python train.py --arch="uvit" --train_examples=97085 --conditioning="class" --activation="gelu" --fused_qkv=false --drop_path=0.1 --experts_per_token=2 --patch_size=[8, 8] --layers=12 --width=256 --positions="learned" --lr=0.014 --momentum=0.98 --lr_schedule="cosine"
Rows from block 4 of a small class-conditioned image flow-matching model, named by matrix and row number. Rows with one number within an expert belong to one neuron, the router's apart. Each number is 500 + 25 x the weight over its row's rms, rounded and kept within 0 to 999. All counts start at 0. Numbers have three digits each. After the name is the row's rms in percent of the matrix's.
Before each expert's rows are labels from the 100 images, of 14848 (inputs lightly noised), where the router gives the expert most weight on average: "top examples" is what is common among them. Only what is clearly more common there than usual is listed. The data: microscope photos of single blood and bone marrow cells. In brackets: how many of the 100.
# router: router (model.blocks.4.mlp.router.weight, 8x256, trained with AdamW), inputs 0-85
# up: expert up (model.blocks.4.mlp.up, 8x256x256), inputs 0-85
# down: expert down (model.blocks.4.mlp.down, 8x256x256, transposed), outputs 0-85

# expert 7
top examples: cell type: blast (27)
router.7 106:491498493495433529493501565484511540459477462522496493492505432503479525483476517507490478534507522505488514520518492492481499481501475480502496491505505542470514493525508494490515497456481537497497511533481497530502524504479444497467510522499506485521483531
up.0 122:535491503476530506516438495498510514500493487517473493460441503477523491460541463528485483511484507490462554524537513545475567520514537530517521500529508495513458511496485538486481494534491467456483499475501517464487516462495513501549467479465491499514521505
down.0 120:512443516484510524473492484542535496483489501435547456529486490506516488495517546523472529494493514483496514543484516503472493445504503497485521528519534479523516527502480500482509492549489485518516513463523460456510513492531497465489475515469528494518470485
up.1 115:454543489521494503496528509501524512498469468528505532545565469481506484515526498466499473531487494532519473493499490509527477481504475475486528515530494557494521531467498528494474528476452511489536514509486489506478506505492503519500494526506509475493483477
down.1 119:537449501491495505515471479524488494471504520434436466479467526484491513534490534469529517473476527494495513492444487538474502490519487519484486521505490488514473459519497495489528484530536485531483505492510453485490532489507484480490488498470509499542476497
up.2 094:448532502540523467472486500506498526467547514492496529474481511509513519467531525449465509478537492512496548491453549461490506491526514490445564465490529514481528493482513447534480501509509518500489507508473492486484501500538522520516525535503516504475499521
down.2 082:510484486500492483489500509485510544524519501499521522499503519459496523493505466511498523517477543458516466519561488558487501504495501485522495518480489515490496496470510494525543458558479523550540526523513528479503471515504487498431477524530526536505513533
up.3 109:508512491518501503510524512508493478512486524463483480509471507516459473505518502498480494469457494488494493531475525478490489513516486469493521581507517498490433442471510550526498539515526460503476485468523520468493527491492539507519469489476498477529492537
down.3 118:491509480502517468506494506530527512521490489536512518488499509497533527479510483502491476507544475500484497513528480507496526494471510524500494448506458487526597597505478454498497470504515516505516513535456497492499460486482487479484530519496505497487491468
up.4 106:509525479538549502495544473469496472475520512528466524489547515522452491511505488508486516463499466516533459525477506490501492494501501495529535501485479512489512492498514489526491495505524498462513488480476537471451450546525530509518498465457487497505499529
down.4 110:519470510482492491515454510524494493528497476434524490522451487475516500494514493463514492516486509496483507461508497529527504505498514489495460480501493464533508537513521494487504533505488487530541461516502482493522555517488484473480484514550503516506517444
up.5 103:516491451473475501497452504514558504514506506523515511493506512508468468487525511452529543521503492504488526472478553491481497510522485469510528486466547522524498463530537506475472490500545514502550476495488508501484521489556499501500495520487490548519502464
down.5 096:501455486489516521523506476486486513504483493456491500527527478487569492518476475477491517523500493484531464510485544486495464483484536462544495462549496523468451507525489530490545516515487523492463509493555518502504483475487490481502531474522507478520517537
up.6 090:530509460491515509505545489493513422467501523483489481517531540480490486464509505487508507478495448501518535511476559482501508507457458473498522510448493508535534509512528502485519516482527504533497495492473525521481488499553481499494511520510528482466533569
down.6 083:505519557480516537499480491537498480492534504550478477492496455496527500523491509510512511517504494527457504486489459507481495521530543507523499473529497523488484513514525467502502553516475478521554425521544505519517516466478457460489514495500474503502471489
up.7 109:491539502515523492459461488472509481463512514469514518510505516493471533489505495465504540484525495456516491511539472512501489489508465411468511481487533475557475488513511524493519516520533535506497465497506469490503523583467457503517489505496469475482540492
down.7 116:518555486502543480508524500463474515495493522517514519505481477509561498483459494514528500481497482492520500493419455495513486498508483531502502499478530420487520510499512495486512529524506531496499525524483578514548514505525489499480533512493493495466526511
up.8 106:495493481493496464523503564440495512536447545562533523480484485454518495523499515538537483538498468499484442563523519530444503525488471522516504492498481508466465525526487535468502459507470522503537492519507491505532492518475555554482475504529520481494502509
down.8 105:503480501462487545495436481536491470487527542479504494484491503491484466467489499466491489473490458547519506484491520522487478479472487534465513495524494516525473522458478509497512521509509558528511500500475487516467544479506470517502525525488518494517476517
up.9 073:489487480476522464464466465538463467516491474558474466464508509531494485501499522470500479502520495470514505501467507496511516509485486503498529478501493474480523529482502538493492517521535482533493515541482539494518553507486489508468471551495466511498537511
down.9 064:471475511493553501499501494525542495546495492477504482444491452489502502489499482473537488523476498505495522526495491496493454503481534481486531508538505545498475478496471519469511485521472507539550506523514475472526484491493470466491524496486515467478505480
up.10 091:505481455523491505490480550486494516509490489480533456523509479535443486482511485514493524483517530477485531441482456491472504529458484489547531528505483509556476527510497472457508509537512541473506537474527527513527490512500492533510459513455476549530487516
down.10 085:516491435491492512516553517519528501516520479514487509473519537511510482470540460464502512519472517497509462541434510474522530466484480461489540505532471478487521519518557475478510477507502485496514467525463446489453525524512503482471503513505514475533505503
up.11 092:485484527481487497493475506535471490501483527464513520454493544450458474506526507503496521478496489467528515486509548463553517512558538542489470475511504512463516480495474509487476488506446473478513468498537486498520479474501494491521480500458515483513480461
down.11 086:494524497474513507506531513504542494520511463533474464497520498508488510504491457463541516525481566474478509508520446518443462487482490449526495509495492474510488538463506500511491459489530492525486516514481533484469532546476477514473485546493496503437533516
up.12 084:532504467489525464469493446519502506518485524553511528522481509496513472531520499472444537490539478465475517510503531530521479496521469527506508492496514471536517504514485489519527495492520503522483496480454465517533543526551495567492464518488515514506491505
down.12 075:519529503484476433482512547474512537481529501495537500474541510501520476481515503521485499477500521525510488498507505528482506503499467483513509478482518503526503539481512547489502510507471521450485527486521499472476476457522504518506533488504484526453495503
up.13 127:466529475517498533515491468543472512537490521439523483502475475479495531488488504462468550498480455538507497474510486512492541489500484478479497494529485534478485499546522511479523462498486499524506475502515489484518536550542503522507491518482492503523484483
down.13 123:524478545498472529444533517482475508519473547563506486512491454489515506509482497520502511493512488494501509475517465498498491509481496485520501478536514490504541479508479531542530521524522467526487516533488536515528515472491482531491551483528449507470506524
up.14 101:533476493518505503494504498546462543497480527504476476535457527527495497513534510533473519519476485492491502498552521499479481537495484488507496510501509525485453500472504464511506483476461503480558494542502494515496499456483500513438480547480488576520511508
down.14 105:490518469496497504503530535461503470509526467511517541488486474467532506497504515474528511469518491510518467519507454494509543455472462504513508462517488468501540487506490500486515498531513490487443511455491532464526506518463538501543508471529515442504486462
up.15 088:511508473534491497511509501507494484509516522504502527529489505501494518486535534484494516527502497483482534532525516461493522474514527515502526544491544532532457499493495519497501499484487496517475491479558507434480512496505517495504479479473534521498525544
down.15 080:522520443480499509521481520507515463475495481501510449495459510476502502499496491510488479484475470490504486487460477517493547488482493464493512469510452473476516516472454479511490493517531532506500546515437519530473493494518500545505500501507457516498510477
up.16 098:506445503482492500508537488517489517484515485480468504499493512478517464508495493473534506533492519490483482441485505538507497466513491470465464491466503505516513539517507485477516463513467515490513432506507480504529500512502536493461523505511502516496506495
down.16 098:502517526513540552514477503466479485539539476530503517542520483475477506513488510496462505480502533528554539551504529520462499517517536481520522527482521459488479472507521477511511526506468481462512506522520515512520445497511523532507491504510494480470484501
up.17 101:495470474511474480508518536524493535497513520503492520528500459521475510502475505490534453518510487525497524493501475565534492470535513502431502464505464504525519471481550524510517546484516516469489542503501498507475525470537487561529488496472469512462513503
down.17 096:493466511511462475452498501515508524480487481456492504492536497467500497458568500528489516512528479484487461539529487493527497503464531517521495503519506548449524496500528463487541456538485492490493478490524510502522484514490464497490492519492485513501464506

# expert 2
top examples: cell type: erythroblast (35)
router.2 090:499496509501508485480520541510511498535492516496547472511468521533475533564487486510502542483534473478544530498517487494498496475492482485511478524482464481473434526484468469493520516504498475463484451539566520522484554533511506486506523516507562474502503469
up.0 103:500503543467473528531500492502508456539536541494518498522512502503471535531492508477461515506492506494553493536479518505527502478478500496494518457505478515490444481498486513499528495484484487529490484500533545485467538484522489487495552549482481486489520526
down.0 106:482508467485488493486521474495524493531484483517489516511538534496509498500507475494533432512508492494463499476529492515512519538513507501496494553522534492476506517509494527510508504538502508470508504495442449525514476507499495468539462491542488463495512473
up.1 069:524516458509488501527494513504501496507511479511522527501512467478538483470538500520441463494521557530461488525494526510518493531494519491493520544486533495465498512553485551488512474477517470532489506494486524523504457546515529538519502483518459505489486490
down.1 067:553560515495474507518517484542481518490511559447496490490511478533499497483538479456440488524498517551533514501506504475496525504486500491522511518467512493541503470544467526478501463487479477559494520501504511534500477488475488508468536457508476483493532498
up.2 084:538524472541488500556507482534491519511482488510487493483472512510499520474491483541520509471490483496523551521508494535507552547494484522512493519528503557513510520479523499490518498471458534501482481510475544506526466501488525552516509481492531467504538443
down.2 075:475501479469488527505467486532496468507473524527508536491553486503510489476467473491500480536505482474484466518530473504499468473510511509502534462467493495466497487501526485494498534515504501518517453455534462505520511463459493447477543535554483508487507476
up.3 101:490512526526513505504510523527520484536481461544487503485527522546488464504492496479488436471501517463491511502492507515479517477524537474508453524466443507504517481483513496533530532492502498514530463507499551515433481516516495514493499483509498528503488472
down.3 101:492506503501518447499509498469514522503482447505558503489472458505486475482498445533501490539473513517474487476529507484519468493500503533489507478496492482518447471494544485535507475521481501518481490430518433490514485475503493511488521513470466444492506454
up.4 114:497518482458476474509549468470507495493489504518507519500467475480485479528497488529503471509564510459493491482506527493520496531482501527510499484470489486536509535497497500495490486502518510487542457475481493577522501474458541442545510485460503435537506542
down.4 128:498507496491455553532501533521483494534492508512456505488449480463472524503499473508522555542479482495471507487504447457541493521523475520519487482521512464487507489479519496493550498514522492511471518531513474485505477517511508505457553479444533493470478466
up.5 092:494469485501488494516469491520559524484488476509495464504472513493553502536493530516500546457515505525513510485470489528441499536486476505480505514461528489503521453480496497500538527505463476479490533485518510504475505470470476538506455504516520514517493492
down.5 088:529519517537503487473500523508527503523492574483510525519491524497531536499497532474490518531467507507490483495486462481469476498477536535505490504514514527490475523497508494550538506487486472538565452525490459495531507492538498494484523521493482509508491532
up.6 093:481491473487520499531495505470505474492487482486469469519518544488458464492482527499539513510505487485549510574465486489501481493473510523498535502495501522522480483488503472480527515476543507529523481526427502523500506505507519477510516517523499532533518513
down.6 103:527505496515510549497460475497497520473481511499546544506479454503522551488503499509460490510523522502452478443533516498480485538502502518497502515481510489522495500494515519531482490487469464466479510438527518463489493502491467507487484487459510488529494479
up.7 144:493536522517497522454484463520534463484461496556495554498522503497467525480541511466516493484534437511509464477463521537476496506457482500485476506525485511475511503498507531499537514488533476519499479516496491490475475534508532481498502506541525504495528512
down.7 136:534447497508503479511537534492501453453485475526474540511507536527563460472519477478472451465504502469515471499487553522502476513524523496475523549498517546512493509492525515522498569508516502502523449528464540499467520511512516511518486474482498537467515512
up.8 118:504475527529513498514520467507529446498472575544507518514458518462524513491491467470480519456472493486508530482493496523511537523508496502573463507507477496508480499505485462493566444516542547487474463508504508453467528509496470484525536500521504486501497490
down.8 126:500471479492519483454457508510507529453511445515474514502484490509494468524519525530497502547505517497512472483555504491573538506470512501476504453512516525512453499494510512546467496522516471537499514485508466535532512474527541501496518508496492473470471516
up.9 101:460551499483465507528493473496529521528532526498500460511452519489522498531481509503502496521435508558463504496481489525488493470468475460519516498482531484519453476483500491500552443525507491516497507480502517532521478506508539473515511513493498506506492531
down.9 090:515498509543541479548492537513505492502501487510519526472503500513461536508499525497507510504525466483555501491536541495512517492533505550485496531525487514462525497501510455487462516495505505523502494511500514452556512520525523547508494498512480474500516500
up.10 090:498501498487508476506524519508465464506467503475485501473511469479492469530463503509531468476482454493517508517505540518538485470479518472504493487503467498514473494451505483510497483475513496521533428503514450501483543490457544510475461530496542512505521536
down.10 088:509541495495525530494514518500508488468495538559524504489491507503519508471482521492533544498513450515482546511459498461466478495483488451491508489492559515501516506507498559500484429549489497558489543533475510509535489503464508458504507502519480507452466533
up.11 107:531516472503478506475516523509549509487463464532490513547521515481508455483540470422484464510505521486479469501489500502505491480496505472547470544471473527519523472461508523492500547478486532513516502537507497501485474524506480496482531474492489497474498446
down.11 107:501549482518488511493545483495442531506482485496518482488516495502494530573481560507533538507497492492532502474561569515495502457504456516498511507515501488506501486510478523508495476513472510474486508473492504493527510487503504491534488470469531503520496483
up.12 110:532464470487524502485525473554514562489453509547556485477525488475492452466503499491481474494528499552512486493478502517478544522507512494514465555537498487512490474493472536498527487431450468521471510507537524485471481530492492515520509538476506510493486472
down.12 115:535511503529514480500524510513524495524502510494529489489498504516493533493502477484506508520480513490486512485502529493512466465502500462496491554503515477506511496483530562509471515482468531471520522412515496479512496522504526492538483510474556499498494521
up.13 094:488516501513525503486475579494517491521477524575543493502539482483467531497510515506534508502508525460502484528466447486511476509466512494508480504494523493479516496520505502496542499481529474489504446511529504478517484509475504528495470550496530477537526523
down.13 106:559529494464524494539545457470489505475494491460517492480488527508507476541509484498468493481493494509514499513520567531476504483529504516499480502535495488523468526498487454508489490496499505499503518501502551516459532496499460502530555476473480541502539488
up.14 057:448518470498477499494498470493497505490496511531520506522545518472540544425477460488498489519495514489526512488558452530491493481500469531498463512482477471496501471502520525469489482477508531492503507477549514474481479551484536535514457464545456499533497510
down.14 055:551494506468431478544501448504510557490466486519535502500525514494535504523513448537562497484506500528484511461484473496509465529477526507474512498492487515526499504478499474494509503476491525504502504525507476545520473521475495514494468481533509494497486522
up.15 104:483462502468492512540488507527533526519492537513462548536481480507429509520487502471490447475518511488535468506521474484524487508554435493538554486476478532543484515505518514499531517516480491487519490527536493475533507513520521475517509443526529528487514491
down.15 107:543555490510520492450538506464493470498486466491566483518505540483554506465542508533462516480526495521472536488470546500472526487454532493485480534506507487475540487514467463493482507465516489525473500500464527496466505503487480531489490548505469495525498522
up.16 105:532512499536517502479535514481519458472476539541535503530501484490509530524466545473536465558506493505503554482519520507470504475494500527532466522527492463502526525505489501453498500491512488521499489489496502505506503520487529510472478504519508493493535505
down.16 096:445501498484477511495484506533493515532488482515510528483521479488525511428487487491504517427515519494518478512477477504471444454484479495530487491500478488527484502492496510525535481494461528496489478547513520540474518490475480521474499510501492508556457524
up.17 097:486530461523528476525472546521468493460513510500497455469542520539490505464475490470499493512516490493536536513504490503507514490472492522504467517503469478507474468512495505501514481482485515571492521508481494525511500505492512535484477525464489494505531519
down.17 085:549507481453496515477517490493482507501484458487502561524498432502478494540484510488512549515507477482484454462489528539531492515479523415503501438498500473475558521513518440538475506479475476495527450519507511506507489526510505554496492516500516513534518544

# expert 4
top examples: smear: peripheral blood (66); cell type: erythroblast (33); cell type: platelet (32)
router.4 105:549541527520467520484460476524509501482507514487480510534517483518559498489520508432515473529493493511506495520469510498472491519509501470501475482484519515498497486520492567503501467476480502509473466493495514525466484498494472481491498490487483505509471516
up.0 100:523517509493531523486474520483505520505471535533466499500513509512495472527507499471506488501467495496480511501516509529488541490469453487511496534549462542518494517525506495470488513476522504547529503521500514475527521484530498454483528471511506497512490482
down.0 093:494433502516512497466481491569510458497538485498505522504474508449475478458466508487499514480530490486483513507495519514498484492480528546517523512460532486511529499515524499500471490530489475523442480472491527501500516476487534575499499508472493474495510544
up.1 088:535457498503488496500522511522483531506467520478476491469489507529500515536499497527450489494524519477506435481515497484472468525510561486486495524556537495480478462521508498512533489514502488478509508481492518510553508478487495504437494540519501523540498519
down.1 089:440560504514528509513471520500466463485486536486494473511503529500505518474491524491482470493549494483517493518449485535512502502478485508483528480459475471519509514480516491466504517451504511481490536509506498423493489503487554486482526494536499482480546511
up.2 111:528577521482519484481505493550481473474494501478531544500503533564507516503473455478517472535502481469470472529476529475482492490515526503500529502484507522507479535516445506479516528522553497507524497480519510497525454494473474548527518483474511511510490519
down.2 107:577489486487516502525489549445517509496475487502496488489540525524548448538517501479501498486518520496519521469530504490498466518530559509504516485509470509526522457528524457513530479465508467516462511512461467508475535514506497474502508507526513473546496445
up.3 105:454491528492437494510477502502508485483487520501560512490534513497522473507485510471507478434513462513484502498495458529509531516489510501536470540474482502532491483509485526532511497476535502501450488473525472485516501512552511461515504484476518539450480501
down.3 108:545524474515526520476509483506521494516476499506495511500484515515492521510523512504523502551518520478513475470518522503503464452533491465487498482561527500459464529505505463476499503538476513539539511489500569487499525477448503507463497521489517470530497507
up.4 100:524565554466486523555463498490475493482508487520508517477501463503502481543486508453533507490479478492513559514476479499455493488488525507512528505513482529479501512517484502452479528502452473502526547531471521493514489473471513487512526512532489523493548472
down.4 104:448442484525502471474538472546527513473499491497457471482496539543485493458511485464530491486485524496473499522560517511535452523489488488475501522490502481526462479512507472571489520462548515471507482505492478507464494522507514480508479492480456512491450502
up.5 109:509527470483523485497488501511504513524487492500493469490452559468478501457513485483511470489513505539468484480481502518527508507454515472480482482514488482484483536520498514503473497510479491467511502486498474483505471496496506492480488544529511487450471484
down.5 111:486483520527472483498543476527515489463507514486488475511481465493478507503522525499512522502495504478529540495499515499509521462527529509500468549499505497559524502496473508514525496478522517502501478509522547472491525493531502519500504461497504544485496525
up.6 100:521473514517485519501482527500476519481482493512491502488537492513472518479528495466496518537487460495492474524527496455521530508511499494517501462501503494495510525511479493484518510518421468485525492502514518525485514493492468473541462518494445511510495488
down.6 108:509498525474507519502515508491527474498490507476515521494484492498490495538468525502496442454512535470518515497482479515477455498481544559489527522496509531526487488507487488515478529494561533535489463513488502500489491498481528514459532464450543526529501512
up.7 109:497508515522510490522525458470495512525479497466488467533531539483454458511501474507501460481514463493502504501500518486484521492482516487472537476513536486512489552482498509536507489446508487501501552480484559480530432483487469482481524501474482483536511484
down.7 108:476461509490510494475505525519494462462497478515529507483470489535522546503484523516506509493515465484520512523489480466504477502521516509524492549490452525458471451493517512464514473565500493482481473533473494507477521539521528513507479516521481508487506541
up.8 101:533463501499524510487494537476540482473515475510507449502510488540505526497522526504501500484494467487499512510469506507498506460510482463514490535502485490538508500499502498526474538550438481496461470500475540537498471477492510469520497505522518505486472537
down.8 097:518516528528532521503550478540469477483458487509464510469495512506501459479501451474471496516479440480479513489470485483507510518483543555535502450519524565485477489486513496469513464483515522470499492498476475488522505489519528509507513492475446516516513490
up.9 101:484477518496556516540532484509502556444491521472512518501509467520468509476462498494496450514472519492515533483484439498485487512503536477480518517475475525495527513484465500508588492508507476514504499507524512544513492511481506490487505484521512517521525490
down.9 117:501544486530473514495442517517475476539509468530477501512460522505549499533507480495461563511532491511470480529536506516497496491529481531522494486526474469524471520516501508496429521503536484489516500492510489504473518505476501493494487480501524505492461464
up.10 107:477558516518484499535471507516518507460502512498510512529505482506505493484531508468484435472476436500481481527533522477459507471505480523508473526484448524484492482548501531489511531520489533531492458479467529534492506545484492497494459463541468449507485499
down.10 107:489481502501504508483506473504476469496483503470491513523483525548485500533509510500507542476545537527513495444423521516532496509482501483488463465523504513507493531463517473505470453507511471470532509524483487490518491512489530503496502512441531560537517509
up.11 108:485495501514511474537529480503492494467516473463515491515528515491566519514517469470535528563518513460510485513448489508489480452536547533493473543527512513499496454489504487479494484524533496505523503468495513540474482466536446483521502458537513454517517509
down.11 112:493513495464501506498498526506481514511500480519441495505499497508440515512495498521441497489474507499502529510562507514506477528480489448528480462460472478444522522504485499538516492517502468506468496530474480446481515538455559535484499501487492521508513480
up.12 098:565480455490529500486532479528514511497513497471504518501526505494455534528489528522504490460495460491470525516502502532499537515505510496517488519481545545476489461475470508460530490543515536509514479498508504508558515511513509519499492502486478519515471510
down.12 097:475511567524476517511516514491505474496507533502491454486447500503526490443469515521472483512497465479461517459495510483512477510465486523503532544480521504471455496487512492560470496494489493486444512503515510486448490507502507517487479471486520462517492480
up.13 108:508502524480494463491485401526532511482480526468537469526528470503480505474491465480457511460530518470519519505522488511467517505486514442500503515485500482500515510498493498517466483512529474480468523471495487480505514504534467528488451512516515532461513438
down.13 110:484468520512476457542501556502470526506530539520507524482509516495513496514499532505561529531465459513518495502490504514543484478505493567508499476494474495510533501479530491515529519477507529495516457518505498503505486483473513463529576474487494479530521542
up.14 093:486549519454486514461482469469514506477514496496528479462485464485530476516511519466536482473535490491511509471512499492532549538476513510491511492491491506459483504508440516500517533514496549511502503560506476515502496529465508513512499468530505467541469523
down.14 094:512506514530498432495512512507500477502515520488513471487549536520486496486463494512476494507465513470475518502505485490450532488520497468510504487504523507529495491490507494484478482443508469499529475467499502491535516474502428444524511555523579481485519474
up.15 086:486550483492500458450531517479504501471500507523497502491514528489506511507500456482527510486508477491495487487483498483501498547523481483512501531489500492496484506454519482492504480474513497544474456502463498461474479496465541516518506517517511490490551515
down.15 078:536494498490499499479462464470482531553480470503531484496481483520505519526503496480519486493451513470528520486487475486484530466542481508524502522518513466510519438467506481520531448501507484466470536488558549511452536488503500481480513527525520517514498504
up.16 101:495485500479549510550490461474534520468480505496476508508498484484522510502543488490508447495524477481507530500479541502521477516477473514517491547492544469484495543531518431530527515503494508546509545489527484464442467500482495435496519449536471490477484506
down.16 091:500513507491506499521506510493453496478554532537472502521512485499514459463463503473485524533482514465522501468514484492498492516451495514519462484502468472515487489500516549532470484483466500460503425468498517536526514521528477524475481515515527542541499482
up.17 104:459513491494484491504499453521534503490488492576492513506468467541479540488476483497500481506517518526480468509509471481497503481547525529530506525463457512498512516487526516537460514467509506524481501479491503465517527516463503470493479545484516532461506565
down.17 106:501534482469492529506522524470475458513531495496487481513504520512520462505503527520521484489491490522535524478460522531475495522541449453499500503479537494509526473477482531488524486542483508479538450486510511529496503533505541519508547522482503474531491445

# expert 3
top examples: smear: peripheral blood (100)
router.3 112:519476489504551491497499479510478474511451518455495480447505506529493472483488506487484482514499519523490494416523473487479517504474498509479520539572513495502507505471467478541489496480530504509503534467478459520483451494510517482507440476512485489502512474
up.0 096:448498560484529460494493496495486482514495473471471504506460503479499465458504412489469467475532464517513459540535550514512438506504525513497485519482500536454466503495479548468488518494499516514523476516494497521508480496520475507530539527504497485472474568
down.0 106:508507475532513524436501493485550528507528477517523501504535484454518563501517508513481483469458493521482532462479459508513521502473493499518479443465491512504537516505544433499500488486496496495493508478538521498531521476479555492527459502497500506526518500
up.1 107:478467512523496503469539453524521558513462490487519530500517459524462515471478477527521474494516494474474522472511519493458560508521524524528460567539508491484531481465473547490545492470499514487517515517477483501499480536499524482479518555493478468511480519
down.1 109:505510514519506483422589484508550430525452483505515501484511485505519459514495455505490513474492467493556494502503485490519487512489516479517491504502521554504465494481518501533531506514503512520491512488491493503498459509524564484510519444490506486488501487
up.2 098:515526517504503543527477516468527509490480537481478518541505496499523514528524474491507482513522517497469485484481484468459540493518448486489499487470497511550484487489516509517477472475474481446503536546495503486491505485524508510534504465512504532496518560
down.2 085:509518491494501483438560509507502501496488472514485524499487530549514508493522489536545510479478487500465498528483529466523498488515500527527518466489511514476547551510493491497475539509493496540504467498504484497499478508476507512476550509533495572473464466
up.3 112:463449519505495532495528491534550518493487516490455496470489491485500522478462515500478499492504495519532552453501461510467528511530468511499531531472506505522530488485523522538491490509475504471500509466497463460486483471438505512484543530498539484490497510
down.3 132:496460517479480470493497492513500495504522492510529484506502482517435537559522495521498517497498496507517547511483497496477447459492470527454500501520545514497511477502492515469491477493534484477512539455534515497497507498484470515485461527502471494513466490
up.4 095:490505496469534517505498447433490492459495508479469514444505503480498502529471547488498532477506480510530414521535479535505469514482450496484489481518515527512489534493540481502489476511470504531547504459495489501516490477462463528465537510511522498531497458
down.4 104:541475519490506477479490578509508548495519511489477476488531513509553508465486503536512537524530457489485501506459513522533491494510528498515502498531484522499556437501467496487464530449486523520520498530497460510460516509515536492523537474482536489520504485
up.5 097:501513477534480519507486472537508507494517475475509538477445474469469520534479475481453518484490499501477521510524498498496506467525512485539500488472480488447466456481508482544557501510483487480534522516513463498491487457492532509506524538520484490537542484
down.5 093:466507510500509522501480493500517502477495553513518532475510489513525456491472502450523448493498522492485510513518537498470490499459503524488513495510501493495525515478469482512490511478484483470479521516496535491511500503524515450496491478501523530526533506
up.6 097:449522507477524489460530482491494486512504513437505477460471518524461458480526492481500478516470481472504486508524536485531537475522504501527488510514516493533473503494516542476478545473459583512511531493490507502478555487525481501531471471525527562481484496
down.6 093:536517483545474490514508518477468523499507549527540550487496470452512514541471482524446498469501532517509501503507515517487541494489494487487504523548470443476497448516486510528489489508531495483505507504515509532493513485480510491521503520487555454485473421
up.7 097:497510481473492501552486543498481472511524483482546506503524484517533526514498520449508503489526493458487495504516496491514462509489531461530532482447462465500555527452521500481495513490530489431503511511497506498549486480466514539526515498448515510465491494
down.7 088:472490524470470470454515479481491512505475509505454478489485550510450467504490507528538475514531498509503503501475481498489549500498524522481498523506495494462478509500471549482481465498466550529520492541490504479481482516503493527479482552464492521552517516
up.8 116:501502469453498519496546495476568474532479542517451513473517476511475525517494528468511474519480459519498531478480505528472519507466498483466516541498490517501497534450491478506514496528525520536499512445523504527498527503485522458525506506514481510529495514
down.8 125:513495517496484508502483513471524527498500508512528525499489526524484531458515537523441542486527507529472479501485492492494521495476495562500514493459511480508495443495536534501488487519509562486523492473496542485459498483516440514477527495512485541442511472
up.9 103:483521546466557507508449494519519495443505478524448516470493551488512505474479493517518500526499490449507475541511493493476483496484496523443514472463520522479509480529485543540461507512452493501527507478492514487472498558489536518517474560460504533510566494
down.9 105:521483459516441499503523505481519516503488448468541451506537450527479537491514513504510491462486476523520459503517461531559458490481478514487498528476456488475540503490507535523554523516483478511500491533531508501496503503523507497536515498521445488487483485
up.10 127:500485511522516485468493512491482470500515500498504568491467508521490496496530490479508470482500506492508484505471469485535447501519513473495482475512520523472527498491534481497523508479531552527513519494474481493487515522501524501542536536439490495490483507
down.10 136:491498530522498513492528476500485507460494486481495503484545547511531492468488472489520538506508480477474490482466551496508489507564493507510498504498479435511486568512496514507565526491500473532480474465486474508506515490506520519527459513515523481469507533
up.11 105:466469472490510521494489468512426481512511513537474459534458461503523494472477522471504434536478519497437415514468534495498511493509466496536503540503517469512532521504495514528466492500500495501504558496562475478472478509517513444503485535528523516487529465
down.11 100:527521521506502515481518524479527537449508513532539508500529503525474521538516493518501514473502490490523585483527488491529489514514512479488525519466484480488444487509484416503462497545457517493506473476514508505507487481508517550510550491439490463521493507
up.12 113:515514475509541485513507462496506469500494501521491496477501500509476501508470495434464472493560550518476519444470463500447483490550526510480500549490520488514490499474480494532516501508523534469513561474471516515463484486526499515523496481534511481503499460
down.12 138:481496482500484502495519528502489533517517494496536542498500485501536499523518485502501525506493466485501490534525522499514516424458442501505502462511449487499506522515507488481465481551470486516517465497550485486506490510481502501493518525514476511497514574
up.13 111:460508497472529472540506515521495503492499499503454531493522487518518531514514483513484486548484505504475508456490491469492505508494490456529501498419489523493489513443454499493495540480564519493515497532513424538504495490525500487481525490490506496505452525
down.13 105:513465466548497458499509548464536502514515511459517492501453523469479504497455505513540519465482478487535516504465504533454479513510502490505533522508518490492488484498506477528478492524495488537498496508523565504480532526453493501518489470517533468500523513
up.14 110:537463490512448496489492481513494477520493546515518450451516539523500506501494482520529503515476477462489505542444518490499521540506521515479475526529491508516556518504485522508501496539514486496527504495532494497512463446505512530499507573529454506498518547
down.14 096:511492495492497478498510528515501543510473488484477511522485482521508477466465510530486481481468479506499482534527515487492486490473544508479519501497486507462442504520517529497527475514506514524493535458500524508500484514521569445574512467520559488463501501
up.15 093:486497510488484519461439490452494501533479539502482509477503489446535475506485485462466541514510483541455495473522512546519461501494528523532556509504519522483511454505540497511481473480488555515483491441476472508528499520514536503511444522483490519475514490
down.15 086:490490502472481466543481544484508521470452517518510515476542499514486465538510544528497502502483570460526451490484487519490525528516506475491492480494480508535490499535454502533515475485489485496507529558504549500538489459521539536500479511494477502482494487
up.16 110:514483498518513533467491492506558483500527531546540480484510524498533491467505499502492507506538479464559512474473536528546521527484491561448505466482478494512563448502498513489479516500475486510494483492456495499509455450510550504535500512498447481503476498
down.16 106:497517522496510459492487533479474497484488471528478489511494505492469481470514523466508497506495513491537570522506497488467506514539507472533497549531494505553512512518451512489535499508481480512522480484500503524540481511519433510529536511446496522507511502
up.17 104:490462511489521504510509518492469496515518506500451518494534520514509510430509461495456466437491496494497489496497504473487439517509490506532466537533471505520500499521480479532496545579501476534500463492498510542469491469467517529479541504540478528496490546
down.17 101:506535522499481513496501479487470494484520522471554502510461530545521522478501485483515516491468518502507519489455523486480497479512531495502496502483516471484482516476540489461499493462521497523521467511458477536575512545498446527490481505535507530512498503